{
  "model": "sound classifier",
  "targets": ["emotion"],
  "num_classes": 4,
  "norm_position": "pre",
  "mlp_ratio": 2,
  "qk_norm": false,
  "inner_norm": false,
  "optimizer": "muon",
  "lr": 0.0022
}
Rows from block 6, named by matrix and row number. Each number is 50 + 15 x the weight over its row's rms, rounded and kept within 0 to 99. All counts start at 0. After the name is the row's rms in percent of the matrix's.
# v: attention value (model.blocks.6.attn.v.weight, 128x256), inputs 172-255
v.3 106:66 73 68 23 26 39 57 57 31 40 43 42 31 63 58 72 36 73 37 53 49 38 28 37 35 41 63 57 54 52 55 67 31 32 40 72 43 49 42 82 40 28 44 26 37 41 46 56 45 48 49 42 64 58 37 51 25 59 24 35 57 52 76 33 40 45 24 44 32 38 48 18 50 63 51 70 41 42 81 65 66 31 61 61
v.4 105:40 66 71 55 60 45 41 49 61 57 10 63 57 39 44 29 55 31 60 28 70 54 48 20 59 48 44 69 57 47 36 40 77 50 61 45 36 55 58 33 39 30 36 41 65 48 36 40 62 29 40 65 52 61 45 48 39 51 51 35 37 67 67 62 04 26 62 42 43 31 35 29 57 74 36 61 67 41 45 28 62 75 22 61
v.5 104:88 52 51 55 30 42 52 30 85 44 71 38 43 50 31 53 47 64 40 54 41 55 76 31 58 64 48 66 55 39 60 31 74 51 36 58 51 48 54 74 26 37 85 68 70 25 43 56 38 58 42 43 40 79 60 57 87 49 46 40 52 58 48 72 60 80 50 38 41 58 58 47 35 45 54 64 34 37 33 66 41 57 41 53
v.6 105:61 56 23 58 44 25 69 52 68 55 55 65 50 34 46 61 69 38 45 28 49 46 57 56 12 27 38 64 41 38 55 43 38 61 35 50 51 57 72 47 58 43 43 41 52 47 39 35 53 64 22 62 49 66 63 64 33 62 67 37 55 24 50 49 50 45 71 33 82 39 44 41 54 18 49 65 27 65 12 49 65 20 83 52
v.7 097:38 30 39 61 36 63 71 56 45 50 40 30 57 54 79 52 50 39 35 79 62 66 58 53 51 50 74 29 52 51 67 36 24 58 31 73 60 50 37 63 45 57 48 65 47 22 35 41 42 80 61 64 57 62 53 55 26 35 39 20 34 45 52 44 65 46 53 60 43 31 52 66 50 42 45 42 58 67 37 59 52 37 96 39
v.8 102:81 55 61 68 38 43 54 46 72 48 73 51 46 47 39 36 34 71 53 53 27 71 75 22 34 51 30 45 35 57 57 54 44 48 46 78 58 35 43 55 73 37 35 42 49 13 38 54 63 49 65 69 61 40 56 40 54 64 53 81 56 71 53 73 48 46 56 46 62 42 51 53 43 43 55 56 58 59 83 32 60 42 72 57
v.9 112:70 51 49 48 31 58 54 59 38 55 67 71 65 41 52 27 60 40 24 38 32 72 59 33 53 71 43 36 52 41 36 60 91 29 36 60 55 38 16 34 67 65 53 54 35 38 53 59 54 52 60 34 40 66 31 68 81 44 60 37 50 63 36 63 36 52 48 61 49 45 69 52 48 39 51 87 49 36 43 65 50 51 45 71
v.10 100:56 52 37 23 31 52 67 63 44 51 62 46 45 40 62 76 30 45 43 71 66 35 33 51 30 39 41 55 24 67 61 60 18 50 52 47 47 55 36 45 37 46 36 38 66 76 30 42 31 52 34 64 34 50 28 50 60 55 59 36 64 62 70 79 34 79 65 45 65 74 31 49 64 28 28 31 50 52 73 61 38 50 46 64
v.11 105:53 55 63 41 62 56 46 53 57 48 45 50 40 71 43 54 76 55 53 39 44 59 35 81 70 62 52 37 42 41 75 59 42 12 76 48 42 60 52 59 38 52 59 68 29 53 60 46 38 41 39 55 37 64 50 49 49 66 37 47 77 68 39 17 63 47 99 31 42 34 37 57 45 66 49 32 52 45 72 43 21 34 27 71
v.12 103:30 52 21 23 62 11 55 17 44 37 19 43 47 54 30 57 41 42 70 35 63 52 41 55 15 58 61 86 50 62 71 30 65 57 51 39 26 73 50 52 53 45 71 20 42 57 53 53 57 07 53 46 50 54 39 33 54 70 54 53 51 65 65 39 53 53 52 44 66 52 52 37 43 42 40 24 58 75 58 32 41 58 47 57
v.13 103:60 50 33 49 51 76 39 32 52 52 53 52 21 67 31 22 63 45 43 32 39 29 68 39 45 60 42 89 42 76 46 48 49 78 43 40 62 36 41 44 59 61 38 66 80 49 67 22 25 48 50 78 25 39 46 58 14 39 64 68 39 35 53 40 61 40 60 52 64 53 44 71 56 50 82 64 27 58 59 45 48 39 57 49
v.14 106:58 39 64 68 45 60 31 42 42 58 54 38 76 38 89 44 48 47 67 54 37 54 45 50 52 31 55 39 46 41 61 60 64 50 51 60 54 35 31 47 46 64 19 85 44 77 10 72 27 88 58 61 58 39 70 25 55 58 65 58 42 58 60 61 54 47 48 63 24 45 45 42 68 74 56 67 52 59 50 64 67 40 54 43
v.15 097:51 56 58 71 47 48 37 37 57 45 24 56 40 34 64 55 56 76 68 52 17 30 67 42 53 34 56 36 66 54 29 47 99 71 56 49 57 71 60 51 57 52 61 15 63 55 52 62 65 38 45 30 82 56 48 39 37 71 28 30 77 62 53 40 51 38 66 66 47 53 40 64 56 60 71 44 51 27 83 69 37 82 04 42
v.16 099:41 48 40 47 46 67 53 42 50 42 47 50 65 48 67 26 46 70 82 59 39 35 61 49 62 52 54 48 24 34 56 22 64 54 42 65 66 63 59 46 57 34 64 49 53 62 51 77 44 68 44 48 60 69 50 43 49 47 27 55 65 55 19 52 63 42 79 23 63 52 40 32 60 69 89 50 58 65 78 54 42 60 53 35
v.17 108:46 49 37 48 75 22 33 55 34 62 35 46 58 54 48 52 32 39 58 54 73 66 60 58 62 37 23 71 39 54 78 33 43 67 51 40 46 42 60 36 56 66 51 61 50 41 66 37 57 24 46 65 01 41 58 47 29 29 30 48 46 53 64 19 44 30 53 43 54 41 55 54 65 32 54 55 58 68 71 42 73 51 43 68
v.18 108:44 53 40 71 39 18 38 59 41 58 33 49 35 48 63 28 50 44 50 59 60 63 33 56 48 51 39 63 51 69 50 60 49 52 63 71 42 49 46 60 59 35 79 39 45 43 60 43 48 35 55 44 94 32 56 25 46 52 34 39 70 33 15 38 55 32 27 33 73 69 39 53 75 66 51 41 77 34 46 27 60 28 44 46
v.19 107:70 47 47 35 52 57 40 59 64 58 37 47 64 52 36 80 45 40 78 40 42 54 59 68 41 59 64 31 30 97 36 36 25 73 49 38 27 68 46 71 70 43 60 38 50 60 36 78 35 66 69 70 60 45 49 48 50 35 64 33 64 49 67 58 44 53 41 60 68 42 48 23 76 69 49 44 52 53 48 47 28 41 33 59
v.20 095:67 16 39 59 89 61 41 45 61 60 56 43 51 54 77 48 56 64 47 79 48 52 61 51 45 49 57 70 58 37 62 53 54 66 71 34 41 42 52 44 75 50 35 39 46 78 63 23 72 66 52 74 30 57 47 63 53 38 25 76 69 58 62 20 79 39 33 34 43 42 23 46 33 58 58 45 34 26 47 44 33 36 43 52
v.21 102:65 51 55 40 36 70 39 43 38 43 50 54 82 55 59 60 46 39 41 55 63 44 36 65 33 50 43 46 67 64 39 48 76 37 61 63 49 33 31 31 41 58 30 74 17 55 41 70 60 49 72 62 29 19 40 33 15 21 51 35 53 25 34 85 23 50 49 43 61 55 51 76 62 39 22 51 41 26 66 48 50 33 30 28
v.22 099:61 79 59 42 46 39 57 30 37 57 55 23 59 73 52 45 47 57 31 63 29 58 47 36 52 58 79 51 48 18 60 53 73 39 55 39 36 75 36 50 56 52 33 42 24 62 47 45 48 47 75 36 65 71 44 45 43 31 86 34 58 40 55 76 16 40 54 22 36 45 22 47 67 68 40 44 54 34 73 35 44 49 40 37
v.23 102:62 27 28 47 41 58 63 37 55 45 56 62 33 48 37 44 62 64 49 37 55 41 27 31 42 29 83 74 55 62 61 30 51 51 39 00 39 65 57 56 76 48 70 58 37 50 60 59 55 59 34 47 60 42 56 51 41 40 67 44 87 38 25 55 38 70 69 33 50 57 55 35 51 42 70 38 48 31 66 82 53 49 71 56
v.24 108:44 56 67 62 54 49 59 11 59 61 23 54 61 35 42 55 59 57 42 51 56 44 35 45 09 54 47 51 38 20 55 60 42 74 62 55 64 42 68 31 52 53 28 46 68 54 55 18 40 58 69 46 40 77 27 55 43 51 55 72 65 44 72 69 69 55 31 43 59 22 53 51 43 63 68 47 53 78 52 34 28 26 66 34
v.25 105:40 39 27 61 51 63 69 57 50 58 45 45 29 52 42 09 73 50 54 66 35 41 72 31 57 43 51 41 33 68 46 49 53 52 56 63 69 63 46 51 73 51 41 58 72 56 48 38 47 46 56 47 56 51 75 63 54 51 62 35 55 44 26 39 64 28 28 58 58 48 54 51 63 56 49 45 34 46 43 58 46 71 57 34
v.26 107:58 50 47 62 64 61 53 36 71 47 79 70 47 79 37 69 46 44 72 50 49 46 50 56 54 65 60 61 43 62 64 41 62 58 31 45 66 45 42 75 26 60 37 51 67 54 57 31 50 77 48 61 45 36 25 49 61 44 33 81 50 24 63 69 56 52 63 57 96 72 80 59 27 58 28 32 48 33 45 46 39 76 45 47
v.27 106:36 40 57 61 34 34 57 49 45 57 35 50 29 66 34 24 76 72 55 73 42 41 35 42 59 42 30 54 66 67 40 30 56 30 65 69 18 60 82 38 47 53 33 58 46 58 51 50 32 69 42 68 60 47 75 46 58 45 17 58 25 85 59 66 49 65 24 68 53 60 77 38 27 55 71 51 60 37 40 56 23 44 63 38
v.28 102:39 35 47 20 54 62 55 71 41 59 76 68 38 26 57 39 71 50 28 35 31 36 57 58 36 56 36 46 43 34 43 69 68 56 52 60 48 51 42 91 43 58 70 83 54 36 25 36 39 29 50 42 53 52 39 70 77 69 84 62 48 50 44 66 44 48 58 47 48 44 51 52 48 72 41 61 35 13 29 64 62 35 79 53
v.29 098:58 39 65 72 31 35 52 61 38 74 67 32 57 22 54 25 55 39 53 51 60 62 53 48 65 52 42 59 36 41 46 76 57 47 39 42 55 49 40 29 90 60 55 46 56 43 28 48 35 34 28 24 56 40 57 27 46 41 63 52 64 28 23 51 53 44 69 69 40 35 61 47 67 63 42 55 62 74 59 34 54 65 56 66
v.30 100:30 34 30 62 24 47 70 54 64 54 66 46 39 48 53 57 80 31 53 55 52 46 73 28 58 49 54 47 12 44 20 34 57 49 30 26 72 44 67 32 44 64 70 49 47 41 41 69 60 30 73 45 18 50 44 54 78 68 75 49 63 63 59 37 62 54 55 25 46 39 49 62 24 20 46 31 50 31 60 29 44 56 72 63
v.31 098:36 58 49 59 32 74 49 57 43 29 24 35 16 39 45 50 35 55 80 63 47 67 33 45 66 47 53 59 62 53 45 65 37 66 56 52 37 45 45 63 26 51 78 93 53 71 26 41 45 43 52 57 58 26 34 31 46 61 49 56 25 53 56 79 33 45 68 38 73 99 48 52 51 55 51 38 51 42 72 42 40 22 45 55
v.32 101:32 56 63 69 18 52 54 63 73 40 31 50 34 53 31 51 46 76 29 74 50 56 63 32 39 35 63 45 59 76 84 71 57 49 39 25 61 41 86 51 66 35 30 23 54 70 44 26 63 67 40 65 18 61 36 33 53 40 50 32 44 68 61 62 48 45 54 23 59 36 51 49 47 43 79 47 58 54 36 50 70 53 63 99
v.33 105:62 31 38 39 62 70 48 62 43 64 20 56 34 51 42 37 53 63 36 63 58 28 65 53 39 58 56 52 50 55 40 82 39 46 43 67 52 78 60 44 38 61 35 66 23 40 63 53 64 34 48 73 47 20 69 42 60 59 44 56 31 56 36 65 55 53 54 63 45 55 80 39 58 50 56 65 51 57 47 51 65 74 46 43
v.34 117:58 48 48 48 48 54 95 57 72 63 54 59 53 48 55 38 60 40 56 64 21 75 49 50 62 49 43 68 67 34 44 54 45 35 42 48 43 41 32 61 60 43 66 61 63 44 62 35 53 53 26 45 41 48 62 24 66 46 29 55 48 50 53 54 32 54 47 60 29 37 74 39 35 27 43 28 40 93 51 67 36 40 28 67
v.35 101:72 47 28 50 47 40 61 28 30 45 61 51 50 30 73 58 46 40 46 27 66 54 49 61 28 39 42 52 75 39 47 37 48 44 52 60 17 54 30 75 39 68 78 54 71 43 31 33 40 45 54 35 52 55 40 48 54 38 53 57 45 60 61 34 60 35 45 55 57 35 68 39 26 89 38 26 41 33 49 51 47 29 48 34
v.36 109:52 22 34 61 64 38 66 45 37 69 32 53 28 53 48 47 52 25 41 36 31 69 32 60 73 66 18 41 46 35 42 33 55 64 67 34 71 48 55 75 25 71 48 40 43 42 25 72 52 46 64 37 39 60 38 40 59 65 30 52 38 23 52 74 46 53 40 41 56 72 39 30 45 61 48 45 60 51 60 76 29 45 46 48
v.37 102:79 46 46 57 43 41 43 73 48 69 75 41 57 78 42 56 52 43 42 41 27 51 69 65 67 35 14 52 37 24 23 54 43 43 31 46 64 43 60 59 46 45 30 57 78 39 47 49 30 59 48 45 47 64 68 39 71 51 61 21 69 45 53 58 26 89 68 69 48 61 57 59 57 43 57 49 20 69 60 55 27 58 40 68
v.38 097:50 75 69 33 32 55 72 64 47 34 64 64 41 14 49 37 56 42 40 74 57 38 57 60 65 68 78 44 58 51 47 51 51 59 68 51 55 60 43 73 45 52 38 58 38 63 42 79 25 44 46 42 46 51 46 51 69 63 53 40 56 48 33 37 37 59 33 49 36 30 64 30 38 54 41 47 53 45 38 29 51 54 49 19
v.39 097:44 73 55 59 46 63 39 75 86 67 53 45 70 61 51 54 34 79 79 44 58 49 58 52 49 56 47 30 64 45 54 56 65 70 58 49 44 32 47 66 52 66 51 34 52 79 44 63 42 47 59 48 48 24 68 70 36 60 58 42 62 66 30 35 41 43 83 59 59 56 37 60 01 56 56 57 45 65 30 63 77 55 23 58
v.40 105:28 61 28 47 67 45 58 62 49 66 16 68 79 63 35 46 53 49 59 36 44 79 31 49 50 32 33 40 70 71 79 33 45 42 50 73 49 31 77 34 48 33 77 41 38 59 45 59 82 67 54 75 51 66 92 35 49 37 69 14 26 51 33 39 62 21 66 23 47 52 71 57 37 65 62 36 28 57 43 29 80 41 60 40
v.41 094:44 54 59 35 50 68 55 50 35 20 50 63 56 29 41 64 49 73 47 55 62 59 58 60 36 40 34 37 60 55 52 57 44 74 33 61 27 47 18 78 41 41 70 67 65 48 39 56 29 75 51 39 41 45 50 51 35 55 67 60 33 51 33 41 37 45 46 75 31 50 65 44 38 37 55 65 62 21 72 38 49 48 53 47
v.42 107:45 39 48 17 77 14 47 47 49 38 52 34 21 22 71 55 41 60 77 76 60 66 39 97 36 75 32 33 39 91 43 40 46 49 64 64 21 73 51 34 64 73 63 51 59 71 49 49 54 58 32 68 68 32 89 54 59 53 32 64 33 77 61 26 56 44 33 41 46 22 57 26 55 66 46 54 46 56 47 69 18 52 40 40
v.43 099:59 56 52 30 51 70 38 62 63 56 42 85 59 64 82 67 38 55 64 54 27 70 47 41 70 46 56 67 67 54 74 62 62 57 63 67 48 21 59 57 29 30 71 56 20 69 52 55 72 53 35 61 44 40 42 59 42 55 51 77 58 47 45 47 37 45 32 58 80 62 45 21 75 58 51 60 44 64 26 40 62 60 63 65
v.44 099:49 41 36 55 69 51 50 63 45 36 58 54 36 39 41 38 57 54 65 59 12 52 46 51 52 52 68 40 39 68 50 23 24 64 54 57 32 27 76 51 38 61 21 29 75 56 64 30 39 62 83 23 49 70 72 71 76 36 50 66 31 63 53 50 59 47 31 47 30 46 14 54 53 62 44 65 11 70 41 43 53 42 45 66
v.45 108:38 41 36 61 57 43 52 51 32 54 56 82 56 49 54 58 54 44 49 46 55 33 05 68 46 48 44 73 35 48 27 44 61 18 17 52 50 75 49 63 29 44 45 47 31 79 51 42 61 32 21 65 50 18 28 54 50 65 38 36 40 68 75 57 41 48 52 26 59 48 41 58 30 38 52 46 67 77 41 50 67 59 66 34
v.46 106:60 55 35 50 36 49 46 50 76 26 70 56 64 42 78 45 66 41 57 62 74 43 29 58 98 59 68 60 53 60 38 52 38 32 43 65 55 48 33 27 41 28 58 54 37 63 46 73 48 57 50 57 44 54 63 68 62 35 50 34 41 25 38 48 60 67 55 62 87 67 53 34 56 44 53 72 35 57 37 72 32 45 38 47
v.47 105:50 45 49 05 64 43 59 40 35 36 59 52 61 63 40 27 47 23 34 68 34 54 58 65 41 08 47 65 55 69 58 77 55 43 36 40 30 44 53 35 58 37 41 64 24 68 62 29 54 12 60 40 59 64 50 43 55 54 41 45 61 76 32 56 64 46 24 57 35 44 76 49 40 62 74 30 51 46 59 28 55 46 65 44
v.48 104:62 55 63 52 37 49 62 69 36 43 29 64 59 40 50 51 80 18 41 60 52 27 19 13 53 49 59 48 44 50 47 56 36 39 63 37 49 61 66 41 50 52 51 37 63 49 56 67 11 74 50 87 60 56 43 38 38 59 35 67 53 13 49 47 47 60 70 49 43 44 38 44 58 31 30 19 55 82 46 28 40 54 38 43
v.49 091:70 58 56 65 63 35 50 53 76 72 25 61 40 54 68 36 47 49 34 66 49 36 67 44 40 27 33 62 40 59 35 49 45 45 52 64 30 64 37 51 30 83 58 62 50 25 59 48 60 35 69 44 57 82 33 53 60 60 30 35 50 46 39 18 74 46 78 64 63 36 46 67 33 30 76 59 48 52 47 49 42 62 45 43
v.50 105:65 22 54 43 19 50 71 81 51 81 52 65 49 99 71 53 36 53 67 53 17 74 73 47 31 61 59 35 24 67 58 55 66 42 34 53 68 49 60 69 38 84 49 47 27 45 30 67 45 69 85 54 56 40 55 41 51 31 58 52 25 39 58 50 45 68 36 43 38 59 49 42 48 44 49 29 59 70 36 47 47 62 50 33
v.51 099:29 58 45 50 45 33 61 45 69 52 26 64 44 68 47 50 28 46 58 61 58 89 59 49 51 13 66 46 70 40 28 62 53 49 14 19 41 30 27 74 36 42 44 41 41 52 75 61 49 64 34 39 21 47 63 62 52 28 53 66 63 47 46 35 47 30 43 52 88 49 47 41 47 53 61 45 66 43 68 64 67 48 63 77
v.52 101:59 33 55 44 53 67 51 50 53 36 63 54 51 34 32 49 64 65 44 50 26 26 48 29 41 50 44 41 61 77 50 31 41 78 41 00 62 59 01 37 80 64 58 29 51 52 79 58 26 40 22 34 86 39 35 56 58 34 69 25 40 80 27 52 36 54 52 87 31 53 62 27 36 66 42 70 62 46 40 47 42 21 62 49
v.53 104:57 53 50 30 53 62 56 44 41 67 39 34 43 67 88 30 60 63 53 36 78 74 32 41 74 66 56 86 41 71 64 64 29 37 50 76 49 39 51 45 44 30 53 57 46 58 52 66 46 48 71 65 56 47 50 40 30 34 55 33 72 73 72 82 57 75 54 56 43 78 51 63 44 37 46 26 48 46 46 43 48 56 31 65
v.54 108:65 26 54 46 73 44 37 59 41 75 57 26 51 79 55 64 37 70 24 42 58 81 36 52 46 27 28 69 40 48 39 66 59 60 43 50 60 39 41 20 50 52 31 18 52 44 35 21 74 60 33 59 29 54 44 62 62 35 37 38 58 77 65 71 70 27 55 42 33 63 58 79 58 56 33 55 65 36 41 62 45 64 41 44
v.55 097:17 53 27 49 61 35 57 59 59 36 54 26 78 35 34 22 68 58 49 30 41 46 23 65 44 60 12 39 46 44 61 58 59 60 70 56 44 46 65 43 53 16 62 23 55 37 15 62 22 46 59 48 64 64 45 51 60 62 42 66 34 59 28 34 39 12 73 44 25 28 33 69 68 37 63 56 53 45 35 46 53 54 66 83
v.56 105:54 61 36 26 61 54 45 44 68 16 45 59 46 35 44 34 50 58 69 72 47 58 55 62 44 40 46 19 14 32 46 46 31 43 50 50 35 51 58 51 55 65 25 47 60 60 44 45 45 47 43 25 32 60 82 49 45 35 74 46 60 87 71 30 50 57 45 54 51 58 77 45 08 64 49 27 45 58 53 57 50 53 37 56
v.57 105:54 67 43 27 57 33 60 46 05 51 44 50 69 22 55 62 40 36 40 56 55 70 77 47 44 45 85 66 88 26 55 37 42 54 59 44 33 46 56 46 58 38 45 49 61 56 77 51 43 60 90 68 38 75 35 37 66 44 27 66 39 51 23 43 35 58 44 39 60 61 53 65 61 46 21 55 60 43 37 74 64 39 70 78
v.58 103:52 63 68 78 66 62 35 73 29 49 52 35 52 48 39 59 61 64 72 33 57 65 41 36 59 33 49 45 56 29 56 49 33 69 30 38 66 35 55 56 43 54 42 49 75 41 41 78 62 62 58 53 37 80 63 30 55 38 36 60 35 23 67 53 61 68 56 45 72 85 47 48 36 23 78 75 62 51 51 38 54 44 33 58
v.59 106:53 65 24 56 58 47 71 87 61 52 79 50 53 51 37 60 63 38 44 39 51 19 49 55 58 58 57 55 39 55 71 38 21 45 68 63 40 30 35 43 32 46 41 81 54 65 41 43 47 38 44 42 48 61 32 56 29 39 49 50 53 66 63 54 63 53 60 47 61 71 40 26 22 84 40 44 47 43 47 68 71 71 63 43
v.60 101:50 47 56 64 65 37 43 52 33 43 67 45 45 32 54 22 53 53 57 33 51 51 53 43 59 43 71 50 32 45 45 45 40 42 35 39 62 69 86 29 44 67 41 64 37 47 59 48 29 26 53 72 63 48 57 59 61 50 55 33 29 41 45 65 55 43 13 18 60 42 39 40 78 45 64 27 38 69 55 48 74 47 57 55
v.61 105:62 44 40 49 83 80 33 39 48 45 74 48 60 57 43 13 66 60 53 44 61 42 30 47 49 48 45 57 73 37 35 41 37 34 76 69 48 50 28 29 51 44 44 43 50 74 80 74 69 66 60 34 78 41 43 49 38 59 40 63 46 80 34 54 31 36 49 22 63 28 35 53 45 31 42 81 50 66 83 23 80 46 51 63
v.62 103:61 52 19 55 47 39 59 54 36 65 76 62 52 39 39 52 47 48 62 56 51 48 71 84 72 62 45 44 25 55 63 52 42 41 19 53 26 46 68 35 38 79 57 44 38 74 56 45 56 49 64 65 61 40 67 51 55 51 22 53 66 38 77 45 61 53 39 43 73 54 50 59 52 77 42 59 62 45 33 49 21 46 60 25
v.63 100:53 55 51 47 66 55 58 65 43 54 73 34 36 22 36 48 35 62 43 64 49 64 57 56 63 56 53 64 54 64 22 50 58 42 56 31 71 58 42 28 82 56 19 34 81 50 47 45 19 65 63 56 77 32 72 21 51 51 58 30 56 00 34 44 40 35 82 67 58 93 22 50 30 78 54 69 27 40 40 45 21 40 42 32
v.64 098:71 52 84 58 36 66 31 46 23 47 56 68 32 35 49 65 45 42 43 56 50 53 32 61 77 67 48 52 24 55 64 48 56 48 58 50 52 38 43 75 18 61 43 43 70 58 41 20 55 41 33 68 70 43 58 77 15 47 56 35 59 33 35 53 70 73 55 49 36 74 60 81 65 35 56 33 53 42 42 54 48 25 60 36
v.65 101:43 50 50 72 62 37 67 35 90 51 76 16 43 27 68 44 36 45 30 27 51 33 70 92 68 61 51 81 40 58 66 63 62 55 49 56 51 65 36 59 68 36 48 39 47 48 35 44 35 43 48 68 55 64 45 51 32 38 53 75 10 36 48 46 51 52 07 51 53 36 42 45 50 43 58 38 66 43 79 23 69 77 29 30
v.66 087:49 45 34 56 49 58 61 41 41 56 43 53 57 51 47 46 51 66 75 63 54 53 49 43 66 46 74 45 56 70 25 42 50 37 36 45 39 56 32 49 47 41 24 40 34 33 35 67 66 43 64 28 64 38 87 27 69 31 76 47 59 33 72 31 40 56 67 50 63 68 09 27 86 87 43 53 58 53 78 49 51 69 55 60
v.67 094:40 45 59 42 42 64 39 47 26 57 49 39 41 37 40 29 77 37 22 40 31 41 56 38 91 43 57 60 40 42 49 20 43 55 56 58 45 60 53 68 78 57 21 78 39 59 47 65 30 59 40 33 74 18 53 50 75 51 52 67 59 44 47 47 45 27 49 31 51 48 60 52 39 43 62 51 67 43 47 52 68 44 60 73
v.68 109:47 69 23 59 58 49 51 55 45 41 56 56 63 27 35 71 33 43 54 47 45 52 51 49 61 74 66 60 41 41 33 64 49 66 50 72 74 44 61 59 47 60 43 55 45 54 35 58 49 45 62 31 26 94 64 19 34 44 42 49 70 35 27 59 47 41 73 60 00 41 66 71 59 63 57 56 36 67 41 74 61 37 63 59
v.69 089:31 64 31 46 68 56 31 68 44 51 50 38 71 59 50 71 59 61 15 23 34 85 58 53 34 34 55 51 58 40 70 85 57 36 55 33 54 46 47 32 53 55 69 39 66 62 81 60 55 52 62 41 48 44 49 49 47 66 51 54 33 31 44 45 40 68 62 41 42 64 34 33 55 53 42 61 55 44 45 39 57 71 43 51
v.70 095:38 72 70 54 65 57 47 58 57 75 49 48 53 70 15 65 27 61 37 67 31 51 23 80 32 69 49 75 75 36 53 49 56 70 51 60 44 62 57 55 63 74 39 68 48 60 72 59 46 35 67 29 35 38 56 49 46 53 46 34 26 64 50 62 43 30 43 23 43 82 43 42 52 59 38 43 45 40 31 40 65 71 27 33
v.71 093:54 80 45 27 52 56 34 35 45 48 46 74 77 40 52 48 09 29 39 29 52 59 32 49 32 65 26 46 68 65 54 69 25 58 83 33 61 31 51 49 53 59 80 74 26 56 57 46 67 40 63 38 51 49 54 56 44 24 52 58 33 53 37 56 76 45 20 67 57 37 76 39 48 44 33 72 53 77 36 32 76 51 92 33
v.72 094:56 53 56 53 69 46 49 49 22 62 39 69 62 56 55 62 63 41 71 61 37 53 45 67 26 57 52 52 80 13 47 65 37 34 64 58 47 40 43 34 46 58 71 44 60 37 38 67 40 40 23 82 62 99 40 46 85 49 46 59 52 51 31 07 33 49 37 58 50 84 76 37 46 66 57 44 29 38 43 77 53 24 29 33
v.73 093:63 31 27 47 68 34 62 69 78 36 22 18 59 53 62 54 52 72 47 65 60 67 52 71 49 38 79 66 69 57 49 20 18 34 64 40 46 37 60 50 72 48 42 55 53 47 66 48 55 78 42 36 50 60 66 15 77 38 72 37 47 80 42 36 50 41 47 40 40 42 52 46 44 60 64 17 59 61 35 51 49 30 46 52
v.74 096:55 63 62 53 54 60 34 30 71 42 36 41 50 52 76 36 35 49 27 52 66 53 57 31 61 37 42 30 50 40 53 36 55 52 41 45 59 89 49 58 58 09 46 45 43 64 60 43 68 79 55 99 60 34 43 33 40 63 49 23 81 62 59 76 75 35 74 49 29 42 71 56 45 40 53 43 68 72 26 19 39 42 31 33
v.75 096:59 39 55 80 50 76 54 42 49 55 37 26 32 52 31 86 45 80 67 46 23 59 33 28 79 53 50 83 15 27 52 50 34 75 53 58 54 09 56 33 29 60 46 29 31 41 32 59 51 72 69 62 64 63 45 43 25 65 57 53 27 37 61 62 21 80 62 52 52 35 54 54 71 19 31 53 56 53 24 63 58 73 36 50
v.76 107:58 30 40 50 35 58 47 40 59 61 24 47 38 46 50 26 54 60 50 47 32 53 32 59 66 48 70 62 59 53 32 35 07 65 32 74 30 59 77 42 86 62 36 48 38 79 55 36 44 40 88 73 48 56 38 53 43 53 37 57 46 46 52 31 51 53 32 45 57 65 46 40 27 70 46 39 51 62 61 12 44 45 60 40
v.77 092:63 68 48 67 54 40 39 37 36 44 49 35 47 71 52 60 42 50 30 54 49 50 56 64 43 44 64 33 36 51 69 29 33 54 51 35 44 60 52 81 56 19 55 22 72 45 39 51 46 39 46 88 37 36 82 65 30 58 82 45 66 52 36 67 65 43 48 48 47 57 83 52 49 36 40 31 48 65 62 17 36 37 56 21
v.78 097:31 43 43 54 45 34 46 49 41 57 60 35 31 46 28 75 48 81 36 70 45 50 48 39 37 81 43 58 54 30 52 29 43 46 73 45 36 56 54 47 31 35 53 43 38 39 57 50 44 57 35 61 59 61 62 40 31 89 44 33 59 51 68 37 08 59 18 22 56 21 37 29 48 62 41 63 50 32 41 63 70 53 54 35
v.79 101:41 50 38 39 32 47 71 53 27 75 44 26 33 41 44 68 56 39 74 55 32 66 56 42 61 25 64 50 42 58 55 48 55 56 46 47 63 67 31 49 55 51 59 72 57 52 69 41 57 68 74 55 63 50 23 49 35 62 50 54 59 39 32 69 33 55 67 33 41 44 51 58 73 42 43 50 25 46 56 27 29 47 46 42
v.80 096:57 31 46 22 51 60 23 39 63 28 61 45 69 57 46 63 72 80 51 51 59 32 53 49 36 75 70 36 68 32 35 49 43 42 47 63 27 55 58 51 46 54 74 18 48 42 46 38 56 37 34 71 74 58 48 60 80 88 68 77 50 32 52 36 63 44 55 58 44 61 41 65 53 37 46 61 45 33 41 64 63 66 64 73
v.81 094:49 35 41 32 45 45 25 47 44 57 58 57 38 54 61 63 54 51 44 29 54 65 34 66 44 81 46 40 50 40 33 38 42 17 75 41 69 75 58 44 43 63 56 61 38 43 58 71 41 24 68 72 59 60 68 57 62 53 68 29 42 42 27 52 39 50 28 62 50 59 41 48 44 44 63 78 72 21 53 51 59 34 45 54
v.82 096:63 51 42 49 42 81 37 34 49 56 65 63 57 51 61 38 36 46 54 43 57 41 93 72 27 54 62 55 40 75 39 43 16 56 36 62 38 53 35 44 24 62 68 36 49 72 41 66 36 53 40 60 65 40 53 52 44 68 43 63 31 49 59 47 38 60 68 29 67 50 39 56 26 57 58 41 68 35 52 46 46 44 56 46
v.83 102:33 48 50 56 45 15 40 21 51 42 71 44 51 74 40 59 21 60 62 69 47 62 39 51 39 50 59 41 57 40 63 41 60 85 39 46 65 52 62 42 61 72 49 47 59 69 28 14 43 52 33 41 42 73 66 57 67 54 58 57 22 91 37 63 65 59 73 45 53 58 45 74 41 49 39 53 53 59 49 51 73 51 41 47
v.84 095:51 40 70 38 57 73 23 49 51 36 66 40 48 33 49 50 53 78 34 68 51 77 70 50 58 39 79 21 27 79 51 47 44 42 48 77 38 51 33 36 56 52 05 33 61 78 47 58 29 63 56 64 54 29 57 46 35 21 45 40 37 34 53 59 42 59 53 52 61 44 39 73 69 66 33 64 63 20 62 52 37 06 67 56